python train.py --color_jitter=0.1 --tokenizer="word" --encoder_norm="batchnorm" --encoder_activation="hardswish" --text_encoder_width=128 --text_encoder_norm_position="pre" --text_encoder_activation="swiglu" --text_encoder_positions="learned" --residual_init="zero_last" --optimizer="muon" --epochs=6.2
Rows from block 3 of the text encoder of a small contrastive image-text model, named by matrix and row number. Rows with one number belong to one neuron. Each number is 128 + 32 x the weight over its row's rms, rounded and kept within 0 to 255. All counts start at 0. Numbers have three digits each.
After each neuron's rows are labels from the 100 texts, of 14976, where the neuron reaches its largest size: "fires on" is the input token at the peak. Only what is clearly more common there than usual is listed. The data: photos of plants and fungi (iNaturalist).
# gate: MLP gate (text_encoder.blocks.3.mlp.gate.weight, 384x128), inputs 86-127
# fc1: MLP up (text_encoder.blocks.3.mlp.fc1.weight, 384x128), inputs 86-127
# fc2: MLP down (text_encoder.blocks.3.mlp.fc2.weight, 128x384, transposed), outputs 86-127

gate.164:070133069130064143110192168116132118175144177150106093109143126139067155128128153182129152126125101127125113158100074107121131
fc1.164:137115182175134143163145124150153085079064089189097153137100110053089123156123093136093133121106182096127208170188139100131135
fc2.164:119169181106181121068126131171116091141159132148098164169095161071171143195114114129129077068112106103126131145162153092143107
fires on: "ivy"; "primrose"

gate.152:171127106123147059073103179149088118115077165106143168176122138166114087171082143143122119110147159166141096092128167150155145
fc1.152:157103153113112146125155173095150097088099143105066151101128123136107193127122115102094179156142111108178113108177172135112122
fc2.152:159120160183174130100094188175166136072084139181144164145071150174102097118125161073167158127108129149139142141174100144107144
fires on: "clover"; "nodiflora"

gate.302:139160151099179194160160123188116119061097130130106155079101109124128125116170183099129139106159134107158119135178164107143158
fc1.302:161146167133150109098087090119172167093147108175165160148095056129113160148134085141168146194129146172086094087108120105165092
fc2.302:153128085154176102073116146079073154142138155139133171137173096086138161097117054095168149142152219112127104091165150141126115
fires on: "asterales"; "rudbeckia"

gate.209:100146136103121079099147169131170117149129162120102148113132168144140134102073109121172103177085148067132129145085204173123091
fc1.209:143136096089110159159097135155180094099097090135144096115157139166166150103112102107137083086171120102111113138162143112109176
fc2.209:131074088161130113154088136156105126119053133147186113174074151136178124084170080122125095137130092180123137106184150129121117
fires on: "purpurea"; "scrophulariaceae"; "odorata"; "family"

gate.260:112146159202141126158162094172082113181150179172110144121125133127125094135094164146186083108104161122124130099102076151104147
fc1.260:098143112188135114160163135092091119182180118142080098125028108107148121138077114081166091139119159143144123130170136081094065
fc2.260:177118140083157143132083150065137120060068132166189141124115163163087171135134125113156113166113136128168100117193129108109116
fires on: "lindera"; "cypress"; "dubium"

gate.306:133132151154095125052156101157039088087080164154112101157134130181078166133126136130163182091169102108114150154125102127144161
fc1.306:108073174115182155103140116107121149118087140160116105114092099092156102115091123154140146124148153109169167098107113148188155
fc2.306:145140157091106129152154059111080121099153104127119145053093094180097156138144126179112107131113126137180172095094124125196086
fires on: "hamamelis"; "platanoides"; "lindera"; "rhytisma"

gate.205:096214129120150154148127124155119101139140124108096122142174138180098149118139159096166121101142158156057131078078161136108121
fc1.205:153153136110132139101055145099115160112108083057098171139140076110099153111139160126125076149165094154117154143140144127145187
fc2.205:162171110136090099148104148132068169108109103131153138104116131112161160167154172140130140191141168168076125094088165111150135
fires on: "elder"; "boneset"

gate.339:104132117148108108059069156154155078112110167151093182122099105161169089114095112141154106159190123173084133148173143145120164
fc1.339:181184154126105135118173151139117170148148137167112117154155126104113132121148097114108075123127142126116134130153155164069175
fc2.339:157159094126044084149123131156059153105128096117159092106090093131137165148200131105126176098115145138064164128076148131134140
fires on: "major"; "purpurea"

gate.32:136098159128084127104114136097146075104150161146105083078128139101150093119073108136151107125115136134088138153109133170164169
fc1.32:129083133106125105142103125070083133100133126100182115144163078163129136118111095131192161116183113157065140114149085125095154
fc2.32:171160140128040122156097141081163127094118111083179181102161114165115131083155123120122151124155137142101133103131129094170107
fires on: "purpurea"; "melanthiaceae"; "sydney"; "araceae"

gate.331:118145110143090159069148067100177131110128067095063120135070128137110108168132074118099150163234145133158133136163172087150125
fc1.331:122219164123122121129187077145133121123148122146136090132147122130105153164086161156107114174161110144142168050099110111125059
fc2.331:089188171075051127106160105126155127107125140146164110117146093124127110094116090168129143156096076104151119137096100100155081
fires on: "corn"; "ranunculales"

gate.124:108126111194094120120109201140082127137137129158075134111107137166148170171121134143134105114082094105149139120160160131113104
fc1.124:146105130109139129144104122113087146130099123133131104083103185102131167086140131086130140121204179164112150100123069147074210
fc2.124:117146131147197117123092155129169175173167121142104178141135151164086100098072134135106135127100146122191087085160115113108151
fires on: "elder"; "liliales"; "boneset"

gate.308:101119112102115172184095113092182155143158117101120127133161124091143083173157122129096106147120075132063161173130103134116101
fc1.308:180119182110143099095164176086152130136117120117100097141089127137139135121077113114137149110146121137148155056101125141130166
fc2.308:081153142102091184174113094074195142088136133105128110126143102133124126121157115147104109120132076108094138099155113127125100
fires on: "asterales"; "meadow"; "partridge"; "odorata"

gate.72:187078190163125168072123170142135129143169144173104160062166138119135120142116104090116106152111135067173081118134177099091168
fc1.72:124127091113094108154182088114130162124216102138080157065103131082083133160086151142178139118137159070173129158111129143155129
fc2.72:144099161164142052109083123126101132162168158102102071135168101058146177112104104101170146075150119119129133095119092129132128
fires on: "purpurea"; "symplocarpus"; "skunk"; "melanthiaceae"

gate.8:131138158128144168112119102136115211177149135100133147075115199128131103093129181179125065193101121164182064126126160117120039
fc1.8:141073085114107083122131078139153155153105145167145164135162178154117145083138111115113171130129119133117096129114115109132140
fc2.8:118213149110160127129161203137117085155137172094112088146152179071161117132137156086128075115081132126130116086174153181143109
fires on: "corn"; "trifolium"; "clover"

gate.141:107114044100091150169107144122129055172118162082152151113156175166170137132168176093085127098171112092128085155169080124149181
fc1.141:183147080132124101189130102115163113136139158141175122109081147108143105098054149151100188162127181050110111128156121058108153
fc2.141:078127068089152144118121106101130155164160107148154091135109095159099149168076080145123093171177169136136099208081137096127114
fires on: "clover"; "brassicales"; "frogfruit"

gate.106:117075083108187090139166128084157105153124108158131113165134170120129143087130137162171115110073094127086118139133168141115090
fc1.106:084145075168136128125167020172097100124102119104166164096130154120124108175085155177161117091071172133191131134118104117108081
fc2.106:110087105142107129099141061151134077071127172142100131166135095053136141149137091125133143063078117131140144164092120108145129
fires on: "solidago"; "melilotus"; "polyphyllus"; "pontederiaceae"

gate.358:138180123128155091189186107158144134153146089107157121109108136168093183103169153099174117128130123140124144151087135105102121
fc1.358:145143145093176161162195103135159114100125147089081156170101059143185124160129130089098104089084113151149111111122138147147156
fc2.358:092086141129138092183182095162114165104079155140134117133123095090179129145109127149119132112095101103087150129074139154163139
fires on: "elder"; "apiaceae"; "boneset"

gate.189:089159092128168136108172110098120124105163127070113131185099195157110113151138160105109138115095191153153092133107157137086091
fc1.189:110130159160190121132107115161140153120165102143155182140085129088120128171087129129127055216135180150111149066087168071130117
fc2.189:115108115101165140109126093161117071038158122136137200175064114185125060114169054123079115115137114179146168142150124054121087
fires on: "heath"; "robin"; "rivale"

gate.34:134122148131148197058090166148210082142152108150140134144143109082170059116090134171155137086158147088146135174128100103149129
fc1.34:120109103090122132153061172113126153130119188082151160136121109144179159223172085124159141127186141155132074044110072118182128
fc2.34:135160117098160116144067188075081143187141162124103190163093089123151103141125087144166094129187147185114095056145117112165101
fires on: "acacia"; "angustifolium"; "umbellata"

gate.379:186095125127160137122136132137118151155187090123164082118062101128139118176122131141188067071133158120122141127167091153099117
fc1.379:090176152113086125148157079134162136093139135143098151120168118161125136127143124101037149166123163101153118164156211151115180
fc2.379:137142074092140076128095147076069127170159111142141089092120088157168183130142191111118114142097123171135168125095103082089147
fires on: "magnoliopsida"; "apocynaceae"; "rosaceae"; "pennycress"

gate.286:131103144101192148179143105121061178128151112113126097138107207123133155169176162149127101071169111159119154105098125119069086
fc1.286:151123153109170110177137193069127162100076131182146097059134130112139130141160112092168081149107077156073154132091097112135094
fc2.286:168146126133072132188116197142112113142033142141120102096115126170154156089150118093137155163107129147099124106109138163127179
fires on: "clover"; "shallon"

gate.171:141169174100137123148115130126144146104187097106100068161103155150146130152066076119119084116075110145071146083064187178151085
fc1.171:155138114145137147073139101217127156062124117129191143126089161163134131101144120137115163153169196201155119149071143108103107
fc2.171:189180129095128103123116082080130106160110131142107131136061125177108092114156130115120149104009097139138102147154186094152147
fires on: "cornaceae"; "twinflower"; "caprifoliaceae"

gate.150:119132099137109136174140122171075108109125130160090072095131142204162113151139092135147177111138117118105116121028122156128137
fc1.150:095154177118110112151121160083111099126107189155150150075153105169130124094125184074166132171144154169063086079092152106117117
fc2.150:165137102130151114095115189155194112109146117145120211139149171138090125090144100108065108151192143101176122130148136130097128
fires on: "lindera"; "witch"; "frangula"

gate.213:112135177132149050114147138127127113114200104081135134120207135182081125150138107085113141081088112070117174115142101140137158
fc1.213:206119112113177158084132177095056147126171117107097153163154137157151129178129127103145158079066124067146076173138094055150153
fc2.213:175133148115157152118137126102080149149116093150135202160155149124143094105171125132176166124076089107165133119165128117102129
fires on: "magnoliopsida"; "tongue"

gate.330:127076180094167143122136108127067102180146110128161142142129150151089138123099155096138103136162086097106166113130086130129116
fc1.330:079142131139103130063111080111112154137113124097140143168155089092147146127202132151147125124144217168130154119081115121166092
fc2.330:067143109112099127083104188189132150151113143120123172153127128146176167179144079108134136082103131157131204103121156133135088
fires on: "magnoliopsida"; "bluebells"

gate.120:148112172109147054150116142142208132172143154194178126107127125110139178110104111089144165107115120143052071083137149107099110
fc1.120:156138152084162128139068125124144131119135060114134151118124157148105113119063109126110131153157136129140120116178129159134141
fc2.120:160154217121150175140102193149159154166107098123086179128184134206105150113102111125146128160144083133090160126132172108146128
fires on: "bellis"; "sword"; "daisy"; "moneywort"

gate.105:130088149134100141083143119135089131138128138141118062064137120144128164156166105105142091117152161141135073147126121157143079
fc1.105:136154078099101108169144125131148112121112177159124170150182115087178198132079154113108071117176177164103154112111195148144172
fc2.105:203121114121130137114077140162120179110100094181148138052141151128086164113150082145134116118145080124118138077109154187129162
fires on: "primulaceae"; "melanthiaceae"; "liliaceae"

gate.328:116154181120153102077134094152112139112122101151107142163102159108053120145162133142134204200141148070137124129171071114051107
fc1.328:172096100159130140091124096121097101121156146131151150096124089062055098137102140160135099134133113106141118110228101125077137
fc2.328:157169120128136135153156122145149099115136122121189172096167085120127179112188146163128106115105154078155170048144142141126157
fires on: "liliaceae"; "melanthiaceae"; "frangula"

gate.78:079102175140092115132113133095139154105152106196138131137109121176131137168159114107190180109073126151109058096164184138140083
fc1.78:132144144122131150119124153122081187104082153201115132175117112085093123161047123073111141115102071155146067062143196208151140
fc2.78:139133173161126087150115097166126135100117139133126111121049172102113085127143176080141191146138118104145084127125112132077124
fires on: "clover"; "phyla"

gate.377:113141130118113154098136188145120154095086070140152130167172142140063164169112140076118099136174141099133083149143119167149146
fc1.377:123190171099126152072165164114140148097151145127193163162120102130131147184140097144127128115140075158124053143114121101112112
fc2.377:117061126162142099094151032096136114137102172136123139116119135113065115151095115133174147121152139167108109145090101153130130
fires on: "solidago"; "officinale"; "lupin"

gate.147:074119184132114185114133142162144123152106159137125176160097115199165110140116169088182137153128163121042180128132115115115129
fc1.147:077114125136138136129114115149108124075137123134090068075130122072056104058153130160107113147183161108161155119119190148189156
fc2.147:123150169075128172125125139177128108116132094177142162157138074105129082093142131144140082105115134132141180132102137129083090
fires on: "indica"; "ribwort"; "caryophyllales"; "alba"

gate.64:161203112149128160125104170132179052160110123131115171142104142124119104101132157144093129089180155144124155141101148167112164
fc1.64:120148145112123154173157045155147121137085104179116085095074092163162085106150102164089141080185142103137180076135164123134164
fc2.64:130132191099088076092148096174118158089109147128160117165142130152140144112120122140116113082128072148137147097075109118173104
fires on: "bugle"; "eyed"; "goldenrod"

gate.233:137118104112181213130102119133099086141119126120075191174132147139154174138181124096127163115127179110091173124116078121138071
fc1.233:113078177143188080060108160132120124146151095102178149167174131136128102116120078188111043145164162149139171079152150149120098
fc2.233:115123136116099134126110131164157119077146134111185165148176129081086107096092073149098115173189106159131141135167102111118105
fires on: "solidago"; "goldenrod"; "angelica"; "ladies"

gate.288:128123165101114100141087119109120143144152150126115175127118104119164192148090110149135149178158144166065096116173116160082145
fc1.288:138135145153084140170129153098091131163214124129142131127136132127110128174083132062136188141139165145113138110162113159104160
fc2.288:131152195143132131175165146046114162079119138150090052102094106131106186103098169162137134205123145127130096118101161113180179
fires on: "clover"; "phyla"; "club"; "hybridum"

gate.322:121111173176154137078134156124078122143109129114091138092188114112166164092157069142138137141107123089162141166165077140120177
fc1.322:114086145151136162125126063148121084143120181126137109186185067116198102150094117117213137109093087158127127127151142134155117
fc2.322:123164116114135121152150203127130127149143053157076150109150131158178169156097096148129128126090086115036168077129123096117112
fires on: "solidago"; "osier"

gate.357:152140162133094140140106122131144164094204150126183088110135118111119121129131155119082118124138067152089128079090167108114181
fc1.357:143154094113182111102134160103128165154161113115137135124158120078118095082151101123137116209154096138093185141186132158101136
fc2.357:145166183146115104159161125126158076170152160165081068131097095177155129147120080161092127084109120112111144071179121117151125
fires on: "lecanorales"; "flower"

gate.111:104064125143150115140179071143107146115120102113179138084149159139171118143135116071164129178121113155170032175121065163114102
fc1.111:160183146111126097109114124154170086098181131102182097145106144113149144146095148190179164095161186117118102105098126113084068
fc2.111:160115134142112159127083066100143151105163115136121133158143111113128119124160139166150133074142129157117111128138114073098109
fires on: "bugle"; "lawyer's"; "xylariaceae"; "cinnamomeum"

gate.101:165083126065166115086146123137168123141130101142154211150081142117089203130133098142154126143153159137149109138127115166127105
fc1.101:163098104155116184130084107126126104116174160068147057139155066135236066127169177144130108095147104131128142126120137148165112
fc2.101:228147130172089230155152103114126189117157110110131145103093128147146111094140153138153115101113095090151108158128136140141122
fires on: "solidago"; "apocynaceae"; "lupin"

gate.261:100136215138099145161203073096046135127136165104087105114147132130173100129099145156123127023149152084119130123153121104142165
fc1.261:125106073133104109139217160156115070109112173102109116209120093178106085133086127086130110082100157142136142165144122113155101
fc2.261:139128088131135143112114074041082183127103102167095071166156146130078119128171153138146122113073123142161101106077159142149137
fires on: "campestre"; "laetiporaceae"

gate.232:181137114115173084136152162174106074080154173141124192110179100181120186147133104147150141072060163103103113116105171138109116
fc1.232:061213112146122165065175113144191146105138134124105130150102121098168141162085100131094116125114162105155190121130115086148136
fc2.232:013156095116141144069175125158174143136116122126115140133104136114150143152067056117129154171116115122174140145133129063145127
fires on: "wild"

gate.1:131141107060145117131097109102118197130192081128164158074065105119117154160160109155100071127142132124145113130108140109151146
fc1.1:089099108124126104116164114144165104061173149151150190118160139142108085143142149155076134099093158129147133147071142118123125
fc2.1:130161131129095099148159132107069160191093103138143059143134096111125150123195100111186142185131130122171143146083126156137093
fires on: "brassicaceae"

gate.118:104140076139071147174104099100079136129101162166103121170134105117192166138100132099124056053159135091128113095119167145156109
fc1.118:141127201141160141073142115157132063127084094134179154139116135148157127122137119091159153111156127109165164093131100079086187
fc2.118:164173109120134153146068096130088072144151188109148177182129131152115174155147125102107063108113111190098135101156118111157106
fires on: "major"; "gravelroot"; "thickleaved"

gate.44:084107153107219180065110087188152135113124155129167124094133149125138077145135182073146152098097069122109156068147104150119100
fc1.44:101081134126141153121146132143079135130121138122191144174117132121096080160179169071172140135144091128128153095006136152142097
fc2.44:175138160069115116121147101160114094117135194125113115125120128146157101081175119114148121105093112136141088093111104141132116
fires on: "solidago"; "bush"; "lupin"; "goldenrod"

gate.250:127101145108130168127130165134154107092115130129122132109146186199151123142173113116112136118122115162181076098110132101091079
fc1.250:066117131125095085138099172160182171119121129141135136178157162181145109118123134117136124105139051108147150153106074081118122
fc2.250:142130112137109118137038117089122166140146130068121089133166103141140131154136157134136128088058093166142143162130136107112172
fires on: "pinus"; "platanus"; "coyotebrush"

gate.90:105133147132093093149157141108105081117143116169173173129126172150063101088186097123127227112114172172113086146126119115077071
fc1.90:089122089097119075140127094131131172112096162123139119139179144189083136119104137140122041092171122122156148117133102164188142
fc2.90:148124087195136152099107151134101099149140194153138145114194075158141101118097111115153021085126138099121126124132093131144141
fires on: "purslane"; "indian"; "clayton's"; "muralis"

gate.154:159194110089091192155115135136139172151164109136153135125109169109112101078143173130169114127148117086107151156094123116118102
fc1.154:089181122149153093139140087089157087176162128131079154075143136078143156119153115127146137127158119157144137153160158056119169
fc2.154:147115167104148184085153157163068131142103069188096109145074148177153160110167152143102131137131170121077138178132105126120130
fires on: "primulaceae"; "indian"; "vicia"; "liliaceae"

gate.133:068123123143133126126158154134161121151116128100132104123146148126117121102124136068097163135133085099174116134122086162166135
fc1.133:091149109086076107166111130087140170174077102062108177107134076113184134156118131135143207110108120142211194161126118154180108
fc2.133:090115131091162156149139064171124085027102100105148168150137135149184139118186132150100108086118130144127113138151107191118188
fires on: "purslane"; "nodiflora"; "cinnamomeum"; "cakile"

gate.20:094077146098145090121133162135089143155102116168109140039127131144132129138134120141128175111178150154078168135113156130128114
fc1.20:165064100105104130117157173145091106164131106147177060152129115126160059120158152099125090104140137164149123156141119152128108
fc2.20:077112128084103196093164180151090146147175140148121159105141157169117099170183088129138132134141067148189140136149131112097116
fires on: "osier"; "anacardiaceae"; "prunus"

gate.86:145104145133153115097129173171145177101127091168127130162144127164127139135114090193120122146106160127140163140178090115056108
fc1.86:113150119135091132111129179093101191120156093118106158187119142141108084115126101161102151131162141141124174107176112108125112
fc2.86:109108119124111112135137122097085111088081083128098140113095142120149168153206079148117161123216152090119128139135108154116155
fires on: "sylvatica"; "droseraceae"; "ajuga"; "bifolium"

gate.43:200216104150142130118160036168126146131149098146167142171144138087127162180136163074142135125107090131141092143117094118137137
fc1.43:072035123119140122139111177120092135079126108158083141082106096115144117088160096118108129145119123181132141139182145136112149
fc2.43:177116158158142158120117136181083127093159090152165131178109154098128131086125143134102059124182165166128167145151122147162162
fires on: "osier"; "melanthiaceae"; "pale"

gate.186:143130167139151096133213070113108120088090141105121168124108108091144135190134094098130131095140163149161167139120117146149172
fc1.186:127122166128109054121162099115070105066107110133106195126102106135155133145166120122127123138123157149149156139169142146163181
fc2.186:127107129114097106138121115145135111151065148140103130076086122118087098170161131071116121135119113154105114116132087098124148
fires on: "primrose"; "recta"; "great"; "crow"

gate.151:146163109115132133059111146121141083161129104175158125101157097148100130119118127187128061130146112143127139146122055149127099
fc1.151:129155141062152099146087124151106092166116079170155119150131100127173090106128106185193089121146076143097181166127096141145080
fc2.151:126140169166196134170118144140072143111051096128091143069130155113086074094136185167137160101138116155100144162096170166131154
fires on: "asterales"; "family"; "euphorbiaceae"

gate.297:156171170136068158070093120155154190106132100120182157128145156148047166124096097147104103153176134129108135119155099142121099
fc1.297:187094124145141111116071065117149181136145118108149119108109148120109068150074150203137137140101055173091109119111168149174145
fc2.297:102189142092082094157159148125157140168126133107172099128153115186109072127105144097120128118171113155125148142179112145085125
fires on: "osier"; "poaceae"; "dogbane"

gate.373:166123133167151172076184134184152156105082139093131164090150104126144127113175094127137166092129115161168125122134140138141142
fc1.373:127129179168140076126183105104187076120187149157131136144094118160130081145079158115106126090114184110170062072099137135121142
fc2.373:115094150147163119140121142129073133147149143176096074126143161137112133163129144132117108050113134103145127077141126113149123
fires on: "speedwell"; "hepatica"; "vernus"; "ajuga"

gate.259:164141142138129184150120112111102142074120192125099147207129116067129143135101095114114110099071048150093113129119142154117182
fc1.259:141138175144149091087075099124124136103136153148164135108133119135134128134111091127182113128113083127107083083157135142192069
fc2.259:066096145153078103106170125145132195109105130128101153136111161049074112103103161098146131188195077128149125172151121139123151
fires on: "clover"; "agaricaceae"

gate.324:168176097139064137070153115120128169146082146119171108169156197086075111128144176130136192051104176112100151115155115100113115
fc1.324:149145198094162129087120125098112138100148091129147066122157101120063089173125138137134168077106132130104086102078112101142112
fc2.324:120111107142148126119080121101086098119105118098135106040137154158095094152118153104183090076122121143154129085219158146080160
fires on: "magnoliopsida"; "rotundifolia"; "sarraceniaceae"; "rubrum"

gate.50:135107150166148164131161133163167133103161145167100054115075073185094139090134133151163146130146119200186105191153103133145172
fc1.50:091086114101162080066123061106191118090131096086100104158141072179132175127151113121102115131140183124149169150155124147146130
fc2.50:082096094116103151117172114084086154092116145212137047112102074129092140135124153177135152109119095160163132081138111101130132
fires on: "wild"; "round"; "phoenicolasius"

gate.56:160079105162122142126109139157099137132141108193123125122101112143179148142106093099152117138130134092161105119090148117124082
fc1.56:158127118090152146097132101133109106088177091147093134121147102135117134110146134114140143137113164102140105109123156143088158
fc2.56:111153123144085148188113082141114140095115116133165123088087156119125088128188142124166136069171113150135122092126158128082067
fires on: "brassicaceae"; "avellana"; "goldenrod"

gate.289:101144067141070183122150120102169168204127142135116166122136095135110150131141113158178116116133159123095080106075134133114114
fc1.289:053181121129067178140151129101116159146122212150107097202109109132156135139144175122163130113131124118094133149111121141063130
fc2.289:127142165127136125109129159147191099129131072193178126135156154173111140110152113121105140122073123073161182121151095086092092
fires on: "primrose"; "primula"; "eggs"

gate.264:184158192089153178106136127141140100113147129214107097164076154176159149171146140140080108210062132128105137151089150124124143
fc1.264:157162074151141161110110118162167170097120158096177109086160116062156100081105160095110098057135122120136168116116100100049096
fc2.264:105154145176094157170119119107121154105124183093167090137054121107159058149171173167117134118135085156137143134109120070126129
fires on: "magnoliopsida"

gate.37:130128172115112158164129077085077133125119192176089108152113107186156183151098123163162186146134157157085084144060084113096141
fc1.37:132061129121094155186119107155144162170127096162119105139160131119129207113106104146174084150192129180144146129174150153128106
fc2.37:138198058113086088199093121111075151172096125159142130084125129149148119136111164165113105190147195108123138178096151114123167
fires on: "primrose"; "angelica"; "lathyrus"; "nigra"

gate.227:111138137115113166090104143114119104168166065083183132144107110078151087203175204060188116187160156123121129139162154104135125
fc1.227:129105110125118119132140078174127090110084124141183054113064178105139192152161126083084116094094115105140138147079119108127137
fc2.227:131178128069102185142155133171112111094162106118110070166140131100192167130122116155079123128123119173082135111110156130137136
fires on: "magnoliopsida"

gate.298:144121098155098115067163166127160116094143151114107169084096102170082068146096104106163109109123108113125148119164069114140155
fc1.298:124132159096173103065125223140125119103148088076187174123138066095083130091137181073065110124083162165100175107152094146102136
fc2.298:135148149106110118162133182106080086054109085113152151096149081170073191091148186043109191157130140131065124110098153139050102
fires on: "purpurea"; "racemosum"; "sulphur"; "umbellata"

gate.242:170160106182126182098102072081159116116120156115150192154100069120153178171084101105106091139113093118154074126241104107144171
fc1.242:180088109104102081056083112109144107097098153093207159145167146125085153066139147169119078115131157148135106127142110106122195
fc2.242:148117087139111117131138157158190102140107130090155127148122203123130144173119102099115188148095165138106100137125137134104086
fires on: "brassicaceae"; "polycephalus"; "poaceae"; "ranunculaceae"

gate.81:136162146091164107117224157091117145101172141095147169105129131163034099109114139141148183126134149141106120102119092134174110
fc1.81:099125147135103140157208154093076115136166077148125142188094173140093116144140153100108065104142154101104161148091167120147125
fc2.81:122104077113148143112175113162136149151126153099134083136111121109141123199087123167179107087081050129140133142120109144113095
fires on: "bugle"; "rudbeckia"; "orchid"

gate.115:096100133149162121150183144187097152124114134164118087089097101144130084144114111089138127179124130137129114082151168150155060
fc1.115:115149081178096136101112116122127160110151146133136127099117110101166116130156115111118138113112163146059159172172150118087082
fc2.115:147174159080114147164117074106125169092140144075159115081106108082113149108165136169062108132158043120108172144096152157088161
fires on: "primulaceae"; "sonchus"; "indian"

gate.375:101108088124168118140121164108096126142159161194117084089121105103093073109069110102208166126111115072134130140189139158146114
fc1.375:125096149092078127110101106133117077147181111141108140103117136110123173067149123105100157139159194155076090168164108063103114
fc2.375:166207105093117175172122210106130098123083121121100139106164114169137103125128092111114137120124128078116073131173135107097145
fires on: "ivy"; "lindera"; "tragopogon"

gate.215:054109124086136142155085180192092128159126169122121117161131126121146121102098127098160127161134111136183115122083118128112081
fc1.215:127131135058163099129128153152090138172147148124164133123131157101120165169096098137094081111127129110217146078160091174119103
fc2.215:115108105152107136198151044090133134132143153134179176075093127090168129153125136142097122104083115065100141112083152118118145
fires on: "clover"; "officinalis"; "corn"

gate.85:076091120137075117129115116112159106136114115105129116126143140157155117150137172069108163167081150103102139147132129159116135
fc1.85:113078174099094119207137103164083143141129132213105120145128066142159152083134063181138149137173091172114152106112139154141097
fc2.85:151116165163089148140175131137130071110079116110117071116160132150141168130159122157145149110144139106144162134071092129170084
fires on: "magnoliopsida"

gate.182:086111101136171107143164128163144134095144109103124084154150144089101099170071167151136113122096188164148125100121136156168182
fc1.182:147107168129135143127100175140141125051091059092116174153137102115175112114138123136075099199115192171154082094070176098121154
fc2.182:179166109143103087106172215158134123186120136177097113149130075165121168118089125070146131124123121108192093117135131186076133
fires on: "capensis"; "frangula"; "european"; "ranunculaceae"

gate.187:089094146130159125061126074147160111095126150114145089070161026102122126119142102097146183116129117096178160152145124151144134
fc1.187:059174116138167157160141066097147177163141192213091101151170122087093133113151047088147104112137112122170127111089130110112115
fc2.187:085129168141135129203132124140126160189079142144046115142114196119067077144127111097162106130101108153161047123094099124160099
fires on: "indica"; "lawyer's"; "apocynaceae"; "-"

gate.311:155149115100131136122156130088109100157160184132170105094097211142059129056147146121186148146137126131131148078086149148148187
fc1.311:129148186110099162149164142090139167144111110114065125135101096107147167139174083101091135121119163060133150099107166140119118
fc2.311:125132146175120107151136086079123123142148128059084128143172057093113112146072183156154164130164140132046142119132145125167141
fires on: "elder"; "peltatum"

gate.276:098139087145122150142115154139167099126105085187146097154157102126090072108153143090070142128089124117097065197143121162170085
fc1.276:143088180168106123140150109172114188121153149055080130094135119057164209098125094128152111119157116093152184108106126113106165
fc2.276:157145118083136150149055165124153103164152119162134143100168116166168133114163067129115065095159119130133122154193157074090104
fires on: "benzoin"; "galinsoga"; "frondosa"; "cakile"